Weights of a small encoder-decoder audio transcriber.
Model: 15.4M parameters, encoder widths [192, 288, 432], decoder width 320.
Training: adamw at rate 0.00089, 21600 steps, batches of 128.
Data: trained on short read English sentences (LibriTTS-R), 26041 training examples, 106.2 epochs.
Rows from block 9 of the audio encoder of a small encoder-decoder audio transcriber, named by matrix and row number. Rows with one number belong to one channel. Each number is 128 + 32 x the weight over its row's rms, rounded and kept within 0 to 255. All counts start at 0. Numbers have three digits each.
After each channel's rows are labels from the 100 clips, of 14976, where the channel reaches its highest value: "responds to" is what is common among them; "loudest" is the band of the loudest frequency at the time of the peak. Only what is clearly more common there than usual is listed. The data: short read English sentences (LibriTTS-R). In brackets: how many of the 100, against the usual share in percent.
# convs1: first pointwise conv (encoder.blocks.9.convs.1.weight, 288x288x1), inputs 144-287
# convs3: second pointwise conv (encoder.blocks.9.convs.3.weight, 288x288x1, transposed), outputs 144-287

convs1.91:080121166098099127109111110089121146127150120084199169132125139110089162135117127138122061160112107155132142151156087140125123123083167157111143142123115142153123148069178070102076123157153144160120126128153132106126142149124111094109108126143112167160127097112155127154117103164057121135145099146118086214152077118106114113119135129159193146039141185089088103134103118115090067116167165157149106149135114117118119149120123130142152
convs3.91:124141181167125114131131120124119075124143095110140096151167179138148145113163153110158121162137146119170131134152095167134137135228123113078146120166197140146057152140085156178120113134134113099134107118129189107127093156113088139144077104127197102162128093110170178149142167098140172140118145157074104098147177173115141107131131138148123059126143050083100134141148064088174077162134171123219093150126122062104185097174079135113141
responds to: voice: male (74 vs 45.9)
loudest: 250 to 500 Hz (28 vs 11.3)

convs1.137:142125120094141109147136108077115095160161093144137121127112126158136096105160161146135140156163140149086107148125178134147146172147153084101165121100131168109107119072105112125175167111102105128086143035114111139147137145112107115084123131115122172134134125138149144101055126115136114175138123104129164128147126131119110165087149108136144168151108110147095128102202111120151122190136127089135002161135110149118052143105118112166141
convs3.137:145150117123082140091117133130152101142111043155140159133111142131143160137157109152110118105165116141114113143110138124125082080135059159145146161116139124130100108114166133190159111134111122113133145145107159144101127155149125131107111144116138117182126144110142127037105130154134166127135140100118156150156103138159137118148130158103160159070153125205255136116062138130120105112119106136122172123150128138149111137133126126119120
responds to: the word "is" (42 vs 8); the word "it" (32 vs 12.5)
loudest: 250 to 500 Hz (34 vs 11.3)

convs1.268:151141075139184132152145125092087076110113105169150130126175178072145113131160144174123168128118149168143079120066159102184164115131091147148139120109122129095084138116067178133103084102183180133134063153136083153158141143124098124164136108123091138146102141105131101161097137119164111092092115119108158145128161145115081093080104151107073144099127135126155131165126140125157183189163130135081128123126132186135123124103157176098118
convs3.268:119146121124164167106127129108133096139112101126179064140157086112140139125199125134188117069133141120155164145127131088157108070204139195156183103122140121094058152104130143108128138133044093149209110043091140176128124148130150132141109101113104156140149131222102134059116161122114146119149159140183129113092114123135192091136133179132117144093116150163121084151130170162091128117147154136106146093201053114137078121155142138102125
responds to: the word "you" (34 vs 14.5)
loudest: 250 to 500 Hz (32 vs 11.3)

convs1.102:178136165187084080120163169136112135136127082070118128142094077082114118137137130107105127125124101159159138131193121104118186150115165137102166134149078119099115142115122097142196126088151099146146136150076122123121116153155107198108159163126097142117157128097086127105058176130197120099144177112182099116141111102114134027182103124145127155123156132141090109101132102156164132133133120108059149121116111107068123105172194157045146
convs3.102:090069123079072095092145169096060126110108139087131065137086137149100072129119134138078078131103103119132144146115132094060136133172125129123130096146137147123122144161144087110103073105175092143103066116063052121112128075089082127125110128115061046096159155115128116128136114115104147074110142155061152174127145106174107124104119139108085107146095164154119109105119104093141123133137089157110144142137133123135143062125114141127135
responds to: the word "was" (39 vs 9.9)
loudest: 250 to 500 Hz (34 vs 11.3); 500 to 1000 Hz (25 vs 6.3)

convs1.133:104102117114116143153140119138108085115172100123136131160124142138117162149127089169119194122214157126100131154120128135110191140114132105156097095157134083142126135088152162108111138178192116123172247137139148075158154080155154151102116133114100169190068148126146120169192151156191105109067085151128170116078090164169071131131142138164121137109125073087152111061123121140154173137084109092126126045129056186164129109103077147111114
convs3.133:102115122138129052123127079115159115137094131063096180140097095117129097150124173140130148103154169127151145133171125126142114077154127165092086134163160101166141095081094098101035100193094132120121128143130134102072119176085051143081166164119125136154171179150204121137125120161146165145113202125120078176121158106160116106165117132153077132064073163162139161169131084079094144091150097094115103181104088126100122125121112099100125
responds to: the word "was" (50 vs 9.9)
loudest: 250 to 500 Hz (32 vs 11.3)

convs1.127:122100082151217213163084108186059102117148138133107109121187135156087106116132059175121108156159181130106125161086086038103109065117127124139109159113122108113146105098143146105093143164122091112147198097183098112098171120114169134107104161080155049142087076111132100132164111180136066107106093114170116119151095098136151111110089150201111123105143136111137108134118099142108145126097121058104159103181103113104173136043143156153102
convs3.127:097111135104090099038178133152112067094071150139158074173081121180124128141134147147152084120077143151154134168140180094138113159164092120147139095170129173145144113115095101132119091104165122181060065140037132140098092127091130120105132087155112114124136129139118144171040126160135067134148071128102143162152124115124144138157142170114129135103107151145141111109202148162168141159109093139128111142113131163134111089159139180173130
responds to: the word "said" (57 vs 6.3)
loudest: 4000 to 8000 Hz (43 vs 4.2)

convs1.191:139095125165150165109102147216129161125133080126151137123202029113098167176115123128176152190112106043151158125152146112140115177163168166157140124160151122150067096192202129087149129148139123094106152116136132147129090094134114169097099082092129118163103156058139064162149093146072146094139100070152103104130091093124139085141098143122067172080118125083132140131090119139151151142147116193153118130149107135148180144061138164117117
convs3.191:126092118201110139204082147178142164113139091139116067137181083130142121150127139143157136107141205141133081113159120178029121172114157172123096130185125156144145128161171164150104110129099124150147129142133098097103111179178103193096162161118157117123104139173158178101114129150166161139116119100117140146061130150213169145177062139110100132057140141128124151127105132095113096178139158145129113146165142120073059157088147107102113
responds to: the word "be" (25 vs 4.5)
loudest: 250 to 500 Hz (32 vs 11.3)

convs1.201:183131128100137162099157093121126122177148126134147157150124122127151150168093099145158050094145119119106129120145137137147150162125120137134125152127148116231154082184126143219134122116156192059117102104142127110114077095155152146175103156092111047115130127162166110126119113110098100140129149135072128140140154115145120140123108174144129089108140172146113148192153186092134113133130163070147152131107134112159134138080115143144201
convs3.201:114144147157122114145161075145184097145146139147096150154144100127189156172069115183150142172124148173165123092134133153131120196130109196151197089167162164132096117127127126103128136155108130140167172146140109196127165114115139082148202170138168133131145125178125105078148111151136214106171070062153122119185131130148148144155179103151073118123144151112137168119171097134209161086057133073079146134126120181083142155153089187207075
responds to: the word "of" (27 vs 9.9)
loudest: 1000 to 2000 Hz (30 vs 1.6)

convs1.267:135131120185155124119072177114151153141085137132077148187160121147100149179116126118119130177119100139152082179119178139145120078158145064117152139189164104170146087146130060172136193172121101141138126179112117163105152179184146118090096049163185116126141090126192154122149118161148150164159160101087112149166135089098159110121183114143128124076168160158124122102129189127107188170079160201072081130161069179100130154163112097128118
convs3.267:141172099100123070123122081095157111101137123142138069117123142128144088126188178107162117118151171106155077143168164062124112138140124122124159121107055184103131137121174149154124113092119060162028086139092094150085128102148128125165104132135114099144170097139094109139129130149125165104137124108154129123159116114091139161133088116117113135160127093131113107171172130137135139118109071155110132191052126120117222116150088076137147
responds to: the word "i" (43 vs 18.4)
loudest: 250 to 500 Hz (31 vs 11.3)

convs1.179:109127119096116092130140073123119116117127117144224123166132060112115174119173155068180129137158110193129087093122093136204119132083097112102172080067166127122094132121105173154073076134168111154138095101137111117131159142080118227109159072095104134106115153137129132172087127146138143175089110136127154134182091081130142131138124088150118116092126117139109143131126095128143123093148111093143109075129082130089115156059134133147125
convs3.179:159126146153119154187151142051159140120115099197101109095098129129132181108119094163117129133142142148149168119165095162166079124157147161168139136114120097094130132106137150153166113164144107179111116120120140122167113118090144109148191073100125098143142126080213073123147132115086125104149089176125161128078130107165135149127126183102185200087129173155144110139171132092142146152122145149128060165115160084111118161164089152100149
responds to: the word "was" (51 vs 9.9); the word "it" (31 vs 12.5)
loudest: 250 to 500 Hz (36 vs 11.3)

convs1.254:064116089194165127125142084114127113110176165153116166183152161164103057091118152163118119157202131109125081121064141077081154102168135122150158113117098109139125117117095104138151125150103184129134095163106160139090141157150105109103156109124099109176155163100113101082134115122132105145166111185134144080121147101172141060136124024102151130180147128138118166107160137124123136134059099177063169134129163163167126128136120169151118
convs3.254:149150109095138169135173123158103133184131126100155117113181098080197164018141143155151156203130060125101087180157117087102115153111104118107132129101072130149118094109203124172136144145104157149131176147129077172123178123111118066113094157129051113154163152112091035105141134136088151119131128115095109120119172133108146100075129144122159165109107155118101125119126116098213185124150146070070152133084142149138160130060128126180137
responds to: voice: male (72 vs 45.9); the word "the" (51 vs 25)
loudest: 250 to 500 Hz (41 vs 11.3)

convs1.246:101118086094116158111143097150155141135152183143186134143143083054055110144126152095117138108158138174107176114129158126115113130145127143097091094121115147097152115107079130165064147241114142118107128093123109064123108133121146071133128167102114105142111115074143122125136096190130136145091128073092153133164131115111143170143124161107148166156150123133113120083046156050093168060104146074160081138149197115145156055109134117159173
convs3.246:152113146164115089181171192053146135091112110149111156122103176060115154087134149132102132130065093086131141137158164158165096092144187100135165129070164085136108125077163114187174158148081115139145144142141115102121106086141141079155155082151077102099085177168150140151168110064146173082175065175127106123124086100112095115116124044101160142129188118110143128137130098088109112121152129165158130156103117151181138112151115125133104
responds to: the word "he" (35 vs 11)
loudest: 250 to 500 Hz (41 vs 11.3)

convs1.70:114100121120125116151113147082150156136140078152080106105106158137078140098107154153145135082123105087114095140144239113091097164096117123176154099131138130154072098111115119176140135120086132116084189133113103157063186130095193135078137156086106113116123138092165150148118093097066139156147142158111117150095116186122127180143172168146041172031159095138101122155108188091149145163152152094158117122128162142139121158154133164171147
convs3.70:096147158160164116129088124157169138152120129143081139156125115082177143145168142115165133166161145133122101085152153154100095103167091165174120095132152108160095080106122171122122139124100158084139177162120138144131193134117129120124060115097128119163083084122095142100127201138151149154144123140135163043118107133110161139102163136162088108109146098110134142084108135117186124143141116103143180095082066139125103137124048107077064
responds to: voice: female (87 vs 54.1)
loudest: 250 to 500 Hz (31 vs 11.3)

convs1.190:091183123152170144067147155105105118105108083127154130132145107142099084137096092137102142139135134042102096137064129079083085113077066143141118147159161152119153141135123136095084096141125183112082089065083142130122133092179094081139140107080114134155093120122125203151180154054157068167144099111144159077130128121177128085184161105095165073096135102121100210118173062151110167097110071146052066113147123128118122123166159151181122
convs3.190:151113141159119115040103105112075114128121089127182107102144124136131187158127153136114128133198115157158126161155123141163119066156154140090190123164139076148115096162104132137131172100102162078165127154097138162116076180082121108143184097167167117131132150086207151115122163160137178043150051073092132062105144105126143085203229122115103104139169175112138136128102105135150104118148107134157130154082117102143125123059080170161115
responds to: the word "of" (30 vs 9.9)
loudest: 250 to 500 Hz (35 vs 11.3)

convs1.223:091101120159170110099109142106113075136166154084092111110117163150109114159153152135153164121200163148105094159130204123110137054139129079157138149136152075124137102121128170110135131142110088146099168142146151122079138111137138127094181116101113088179091131165173172185193106159180113145128097144115091143113099120112148124134096162196085130106113183164109137082080125089181156129149168095122139117109112109156101182074100146124142
convs3.223:071161112054144162106133154094117102112049166104175106113092148164068086086118085121129176161181116149177118135088166052155148132172173125124118158130111142158159189160103084154147134098133084123138135136162063124165142135092139176136151134159126129129186131159173082090183126131096073129119122108112072153136128099109116178158174156122156125167123131154139142139109136135171093155119109132080126147184227138173146100152118120149150
responds to: the word "the" (56 vs 25)
loudest: 250 to 500 Hz (36 vs 11.3)

convs1.270:150114081113106106099134118134109128090122106117196124192134103092116183116122164088120146087110092146130137121132085097112116135098123160101113120086139165116085083166143108099148096122171088147117109102143100117065172132051115183065146139085102143109054151188104152217089094137133152178117106124124109103186123123134115148149114126141133084074110114167135133134185093120193132090148068142115087145150153132118061125093153071168200
convs3.270:145185116115168126132127132188113079167129156073174153129166136150182132125130131101152103144093139162090134130091111108079133137090122133097131114148150139117075085143141112111096172109141112071096140149166135132133156148131199126098086155143116148140087114150085185141128141114149121134090119072137117123185103182115120089132155086165101103115137072129095179082111091113105119094132101158148178073095085180131121105163114101138080
responds to: text has "yes" (27 vs 1.4)
loudest: 4000 to 8000 Hz (44 vs 4.2)

convs1.107:141181105102101134141147122101130112183137105086126150088117108142084151178157130088109122120130127106096195154137190110115051141080166114141083093137140128108064108129167153103160123132095145102136130119089116055201166225105130156108202126113144131139138092095155117110149091129166087136122104113141134117128158130176064138083075104149103103129161088125206166178177123116084109089127095119102104143092124169191127120118129122183184
convs3.107:087120105095109114142167165130108125110068143100116121118094177181085125124137134126095105144123155079151136230109128096137136152144135092104134103121099145217125181161128084112100098123141091122106081122105121108136094121143107120178161107150109123112167196166129109140143029164118135111165135134088123205156176129117097125133128094106212136157100153128155064116149143182133086141149109136036119133220181145198126100117156120187161
responds to: the word "was" (58 vs 9.9)
loudest: 4000 to 8000 Hz (30 vs 4.2)

convs1.208:149117121123137147165064119074135192147131127123161062149126175121169138095125111100094081131137090126196080146125184095151142160122184133112197106097102127166146095178153106094149144142125106091175169021147095129156140129116112159136145061122168145090140152072109106122150160155172180118161134126156125143208119067115117070106146080102128123192108135162138129085119155092089126112138170147104119168161145142069109149113112135182122
convs3.208:150124146133060150152103098084184100148181142144098157150123106093134119147133144158108079087137050112115100136079138163112156048048118144169063161129106151080154140134119075163060147119112087127158080101130113068151114151095156147148144104175141149135124166087153109122119175094110132173154166132135105173095059131211128138149084104098141133138143151112155116151113125140070103146120099198149062172080148067151113101092114082154094
responds to: voice: male (84 vs 45.9); the word "was" (56 vs 9.9); the word "he" (38 vs 11); the word "it" (31 vs 12.5)
loudest: 250 to 500 Hz (34 vs 11.3)

convs1.16:140129098096138118123133147091102109114154096141136146111111143148167131130192150154085172090135107096088071115134170157116067137050238098136172132129130118148096092103125089152118150107080216134072116144080131115094173157097113161137133158104116141159132109185150112131106176121128132165088104152112133127132086142101094127084132141180099139070123143068134117158171053177158101178117136154160065116134128127136090099138159132142123
convs3.16:147122158094170155110111111139133058134105061153057091128131152108145097152124119139133124139161144160130083101160057142119130102132048069095135130105116150099091114123140127213102125143060134096141186143092159078149140156129099096159118108178119089143151154079102108078102112146118170152124174080106120132178070104110122138147092131173159154067173144154127121123058185100089126068122118136127174150117140187146057119173115065126181
responds to: the word "the" (52 vs 25); the word "to" (44 vs 14.5)
loudest: 250 to 500 Hz (45 vs 11.3)

convs1.139:107121109202124063053172111127077160081083113071125120124102084204148118114111133147090165103097065118114111151140153169171117095147120133161106089082158115087065153113158099068109095098111142110132125105085100146128129103082093090168145145119132110136121135174138151182120166130096114122195109105148197122083104086125111102138142157172140101157103090121185111138101082159117157151173129125136037103112130106149174089154129158122119
convs3.139:173128141143137156124045145147119158113141110116146197020093088147164138190138063110198152080059156141131083104129142139106155121132155112092097105125154098132159118162184184120093100107105097143074137171145143078073158142163148058096103170140130175118139116121122126148144137168153159164151127078141174171137135130136155156168146120135085128197128092138106137129109104141216172076120116145103143119151071065108135161142123148130099
responds to: the word "you" (33 vs 14.5)
loudest: 250 to 500 Hz (30 vs 11.3)

convs1.114:182095177084181107121117090085096116077128097149163180163175160120171104191076154144162134137101133069135137119139131168149136163159060111144098143126138142136137160143097141116204111112081092116110172129197084123138135143122177103125091161106143153129059192144145095157146152070116133180170090125154154134155134148175134177077126112140102080119095087136059159098140099134160141127132107136097051144166138138100111117189129122156098
convs3.114:102119143122111117106164142092149123132119112153118101117104145166088118131107082130099150121152170100170095118135105077100127155107201141099125162091107137145117220161135103176140098139126124176117106128113121132153110088130133124206168114144131114083202175150167120146181106200138133142141192132119123160108151104122123152124088143076174159137118199158138135183131128174171111113119133175140127204137167137143169138139215135101185
responds to: the word "no" (42 vs 3.2)
loudest: 500 to 1000 Hz (28 vs 6.3)

convs1.50:162176139137110150123130147143131126132133164128089124188146185143054137143110112078063135153084157130068065095106143087111081108182142146154161125117073126158160050147139161221086161080156113127145130152139117178063113148088111162105159127169123148061115128129066124155141159107117114153167124147069125120152149142185102135120164118101083136052149091142134146111196120131131161182138075084106137155102104127141131151172090169153129
convs3.50:186150148137093156164128116098102092090200121162101174178130094186126136173193171116121079139172082153096102144147164150112095150126119139112121149136194163163142139065133128103157118105121147107090121153131103103152139129107133072170121153100080142166114137114133127106138142147195144116093159067124176070099143107130062111104137107127115091115180119169100084136123180115122075141163053111125157031092091113161118104090163104119096
responds to: the word "you" (48 vs 14.5)
loudest: 250 to 500 Hz (30 vs 11.3)

convs1.274:207142105114100077114142149098123166135150129087189132200112176111119187075142101117092113147100173133106102118060135146114151136107045151098130060120047079160118162112098124119042088111133118108101106079195164091116121148175128111103123132092098204109147138135116104084117138116167122138080170102146116108175111171168136110124113184188147196104173103189148126152100151157105148116167217137129106151107151076094203126102161111144131
convs3.274:125123166161084185150139095107210159210131075174143150139192142097112123136148098168139155165082143183132168106105122208091143151159168157138149141173145094084151113138118177172071138227128192085156109146132171124137129140161154091119105131140128099155129105102121144121107175088217186141126129138111164118108079148114199120124151156097112085116147125155143163093109146099118159104099141136157141139109167069160139168090132127119154
responds to: the word "is" (31 vs 8)
loudest: 250 to 500 Hz (38 vs 11.3); 500 to 1000 Hz (27 vs 6.3)

convs1.136:149116143066150111106132149104134092127203115120091130053106080132132110143115121151101130123088074128120134118086117132070155099084114082125074097117142126127084136071097153106126171083103137121091118122141097085170156144100236090124096151134074101097151138046206125096132113140099127127143101097161142155149071168159110145079121137154089159138136143122086117165082107122145147126141079146119145133165193180155109054131154166123156
convs3.136:134135151185142132125055092120157118148172132153129152115125077103240136117102124137125149131123080117106141079129114152096117147058116165172122134135146098124099043072137139152116144129145121074157137170102155114165148129105146136083159112057140149137097083074137152126100178124170128136091134110138152088102102155135171133079162173154084129103124075095098111109122085105133116136116155123125175083118084149021114170113067121069120
responds to: the word "again" (27 vs 0.9)
loudest: 250 to 500 Hz (34 vs 11.3); 500 to 1000 Hz (28 vs 6.3)

convs1.287:126146125154164133057125213177158140134120103153124121118152079117105090112144120077154192105113171178149117124127125107154160085145164157120185076114046096179094140122126109143117101142110148131216134091108044170088122123188166180108144176130131104090143103099128074086100142140105132171123056083080106148164119061085162113116162178141082119131115102116146071165152123166131155107116104153182141117160140202099135148148148167152127
convs3.287:132124186100167167113076129096168150112092134193129158044084123138155143116169192180142143108101146123137095106084104191158101048133129178121117165119161097157102142165108177091160187133132141141180153172116130153091101101140124129064159160128138169166156134110090167137148145088166123137066083185159141086182125129107104130144153176125114177114102179179119186148151171178169155175078138172146111166134116092131170143124140115102125
responds to: the word "what" (27 vs 4.9)
loudest: 500 to 1000 Hz (31 vs 6.3); 250 to 500 Hz (28 vs 11.3)

convs1.110:157136144160110135155123109106092069097142132122113117161119154155155071111099111141108156110165112137100118155129160040144147061122186096138116168104106153108110074131166139086150139135056110099115154130088145129194196105120109098110090170124078188147121116103149083102184137107114053151167125121154129166142079106124085133096134151176209138144142085082124095086190138114188094141141089167135137124124165126131115158072075148149143
convs3.110:159147144104095100128112054130138163096150158155103139098108121127168082118096122140144120106080149127108149093142129138160107119158197131147122130099184137142186167140119106104099114113131148159053143121121098147188097084207086142080198134147159141175081101157122166170097095083218081125149138161085107140098133148117127129109207108106205099137163134165145111168165178159100137141116126138093139164135113116103115183169150163103106
responds to: voice: male (75 vs 45.9)
loudest: 250 to 500 Hz (36 vs 11.3)

convs1.165:141057157134174118118174138080126135102148097115152074107134179138157049155118096129118169172147137135106049156071121103076117142114000162145135107122098107113102106101087154048121154129131125106055088122144136119143126137098175171113095164129129107078111149065172139140148077120194067172173100141138093107097162154116100163171157074085135186126114123135100133125170116092143118114146156182171164113080160148155140133122144129117150
convs3.165:115091206106152121179105132129188194091193159156031136133124056140147160136117119094070084136079110137088140134098098159160128119097082115188109077127112179144100143067080140135035123037151160145123113200129159156140094117202060181078134146108203121131121156088082110160168086119092069129031143144141143174116157107140141136145076118184165151176129135140125120115165082166136139123105081122149141073144076127141154128072087135154143
responds to: the word "to" (34 vs 14.5)
loudest: 250 to 500 Hz (43 vs 11.3)

convs1.123:123138181102106099144165050121123135134112158132125124081165167112126086096107145158131139074155169151115113134106121081097106106176155090143148121116154154135073115114082132164128131125111154141109110074189136139178120134166110127110134108196167179126142130103147121107145184180087104157093093131037127103100087140135079163053103092170142110143139114149091145136142091175125141157130134152150114093145096174149127111113101120157136
convs3.123:187164117159111135139140135106178110139174113167139198099175101086130164139108122162123121156184095122107136119146125118160098110097046098078157146126118085057133139113165166182120096098133140140151165106153157082160137142179169113104099102177158103143160161114113103087107116132110115115124223158097095138114027148145125069159158171075088124116128116180159126129071211103108154076096155188118132162143144149123084110073165093071113
responds to: the word "don't" (40 vs 2.2)
loudest: 500 to 1000 Hz (37 vs 6.3); 250 to 500 Hz (32 vs 11.3)

convs1.202:103153178099197146107096123144121180104104147122134089091142109100122122084110126097086130152121173199096179108076144159112151134177145143107096137115036096151192095130139121101104133192118114121173121167138070100097179152093129180127178164104125091037126097109118043130121124078073129162133066071083191077157151101090124119148153155087149115146132110182100105132142101127115137082126073093174141152095136129182105125071098116153099
convs3.202:157126149158214120130179167123120121100127123148101122092101129109146170147157126210083167118179095073133095127135182156138145160125149153136140221131161153126116116153157149213124147139107137106151187127138156095110128122090197162136103109076079135137128165148096156126142106099180165104111106144137101165150127100071130150084122096097136095100168160122135110145205153138155141138159152179121134138104099161165127133131136107132123
responds to: voice: male (71 vs 45.9)
loudest: 4000 to 8000 Hz (32 vs 4.2)

convs1.227:150149106141168102081121173077104093135083147083122153183147150203076064170187130124075132068120144109111102185122120198129085136150111050142147167192116160122089104114100097105131143089092147105166164111104114141147149147109150148101142135171131153149101083127119117110124108142131078170145136146102112106144094124092126184129143170146070147058145047158114124082158133091172087090171136123187139128082108132123107163116153062174100
convs3.227:077139099113114102078140164138126173122102164133100112136121145138168108175126155163124122160141148106130152171122134117127135121103121122138133090147129109153131141117173041137052096123099148196066058115138143121110095173124113109136206131144099060083173115163172102166071081083125121121175106155111088160120146122128091094151115146124165101179095190126115104119124165182083096200170129173123055117179117115152098079129098149097154
responds to: voice: female (85 vs 54.1)
loudest: 250 to 500 Hz (29 vs 11.3)

convs1.55:153142136115097190133085154169100118184199058155141165144181119183056096104082171069086120120104047152169102145118121129105167125112157121128105152148121146154126110100131100149146146108134116176100158113135167120109170141129169093098074164117121083140068138137100103155174071171146111072171124163132156166112113096131109139107108122142147174148165123100129149163147153142120073165094144165122108134135113162159134140163090174141143
convs3.55:120108080136166148186113172113130134172067117117109156136129104180104142063089145102178104134119084104099128125137121126120077110058127173125092128105087115154174119176069227103138203135145149138114109145130099174111154122090192132115124082128148118144129115110139073151179113134073101091078141077121144161125127139130104180160112189136129124180154142122146121090145161128133151154159105155167148147129186167159113105135173138120176
responds to: voice: male (73 vs 45.9)
loudest: 250 to 500 Hz (39 vs 11.3)

convs1.81:075151120089132061095125074096131092120099144168134143110181157129129147120092139119168133101163152023077114134095128181145129108153124133118177125104153090124137083124153198118170091127129141168105135118161143132079168131119141121130109052079158038124169159218181062118133104137073131123145109128087158157161123118180154158088087084126133112116084133130093135200160180088148156144150148153167110139093140119088130120124182142154097
convs3.81:155113125168143109126104097160130130180147171149107132123158129099136142131134145125170130147087128122121129069132093152069119108092136143151121110145137119085098048118162131141101145120129139081145175125158119157112202144121133119112080121067140119148018092122108121122080160084135144120125100111121141102139098134089116099088134125157098127116138100082096134093136097069151157108118137097100166085064021136046095166137052110107066
responds to: the word "to" (52 vs 14.5)
loudest: 4000 to 8000 Hz (26 vs 4.2)

convs1.47:147157094180087152121173177133124106129118137130131151084178177146073122154154135177130164117117114144148168126120133123121243065121107150124144137121040185154110127070133120116124121182098125183228129133078074152118135112152162201132192180122113091068143161082115086152139142119129111137126124088159213174172170131118127060062119137133124161119159117098145122131134119077198133077119110127155116143122122172084151055097157168137112
convs3.47:145129172140197176155155102116133094139112164157107134129091132113141149107125110143098140106142139080132134099139162213172091138124136192138125126083209023154153158092098135169115153056071135108177179168125159146151128084156126123103147133125189109190160116110121236143088151140173120105151122107154133088163100090035120109217153115171147121096178158110156114147105118158152122110137211103163172090127100115122112095204185117089165
responds to: the word "was" (47 vs 9.9)
loudest: 250 to 500 Hz (36 vs 11.3)

convs1.142:179140124097128156056124124133119081157120115134116144096134064113086133093110098159123131092134115092134171077100124152089145085140114141120148110167122131130180133138111151176115169151053094068095147153125146139174145126120142080083161108138142116110188129181194196092105131117148102150156108119145179084136153097126102137230076180152099114102144109120105129065155090168110179094128147184114060128168133110217122084084088096114102
convs3.142:139141110131155052186110118094137150163183123115095139221165101139145148070075167159161142094135151103120153161210168110113110127076111113159154185097109125137104134092090104155050119089132104157091082086101110143153089161117054111140100121132121116133115132130108142111141130128115131144121128129177140132092150113201117144081087120102119099132145138101095074098142147153106135123182130065116076143144108153117111127102110107110129
responds to: the word "never" (28 vs 1.2)
loudest: 250 to 500 Hz (28 vs 11.3)

convs1.94:137129083098156033140134144132165099133128134136133093117150154202164041152111141141134126086152220120177149107092202141155142129116120176141162083132092108130129136121069103139080116150125118117135124149087154187167118159079126030137120126109135107167146175189164146088155115138132089129120137118137139150073089151095133135116119124195133091123101157154206158079167151099108143154164172143126077137155122172146129123125125084110121
convs3.94:103137214134126137148091130099158131088101090152114139121106102151127188161184101119063179109117179126194125165162142164176149116119071145112128221067129087160149104136132151142164172165132163178172143116118149152114105156148156108116164115116094096211149143088129145149165117100199111155129119189098130103131180107125139144125108116111140192120164119135162157115129099144119154166162180113157121204137183120138166078101138108102117
responds to: the word "the" (61 vs 25)
loudest: 250 to 500 Hz (28 vs 11.3)

convs1.120:115180152170155142131161148090128103116175071122023101173097108145102091159113155119066138077105115139145090172113083107146135072122158064181131124097180148182105060115119106144121157103116149181086142106162090087146156146136142124112125093110128183183092068076096157157142117172101084124055131066059061179145093108088118088071128054164156069172101161128122118148183141152126115134152112120126139115120119111140063140100140113104117
convs3.120:137189121118116120113145082169119143141179106123050129121155104102182133075127095144183196100113084118116072149155122112096165120136111077061120162069177134136127116132150202186149141117127124127119148078081143169148170189120162117098110124095131169110115142091067126154102114091128109118138118128137066100113149086111117141066128130174178096112154137129158116096131086128117173114117098156157096116093127124116133137102187120081151
responds to: the word "but" (37 vs 4.8)
loudest: 500 to 1000 Hz (42 vs 6.3); 250 to 500 Hz (29 vs 11.3)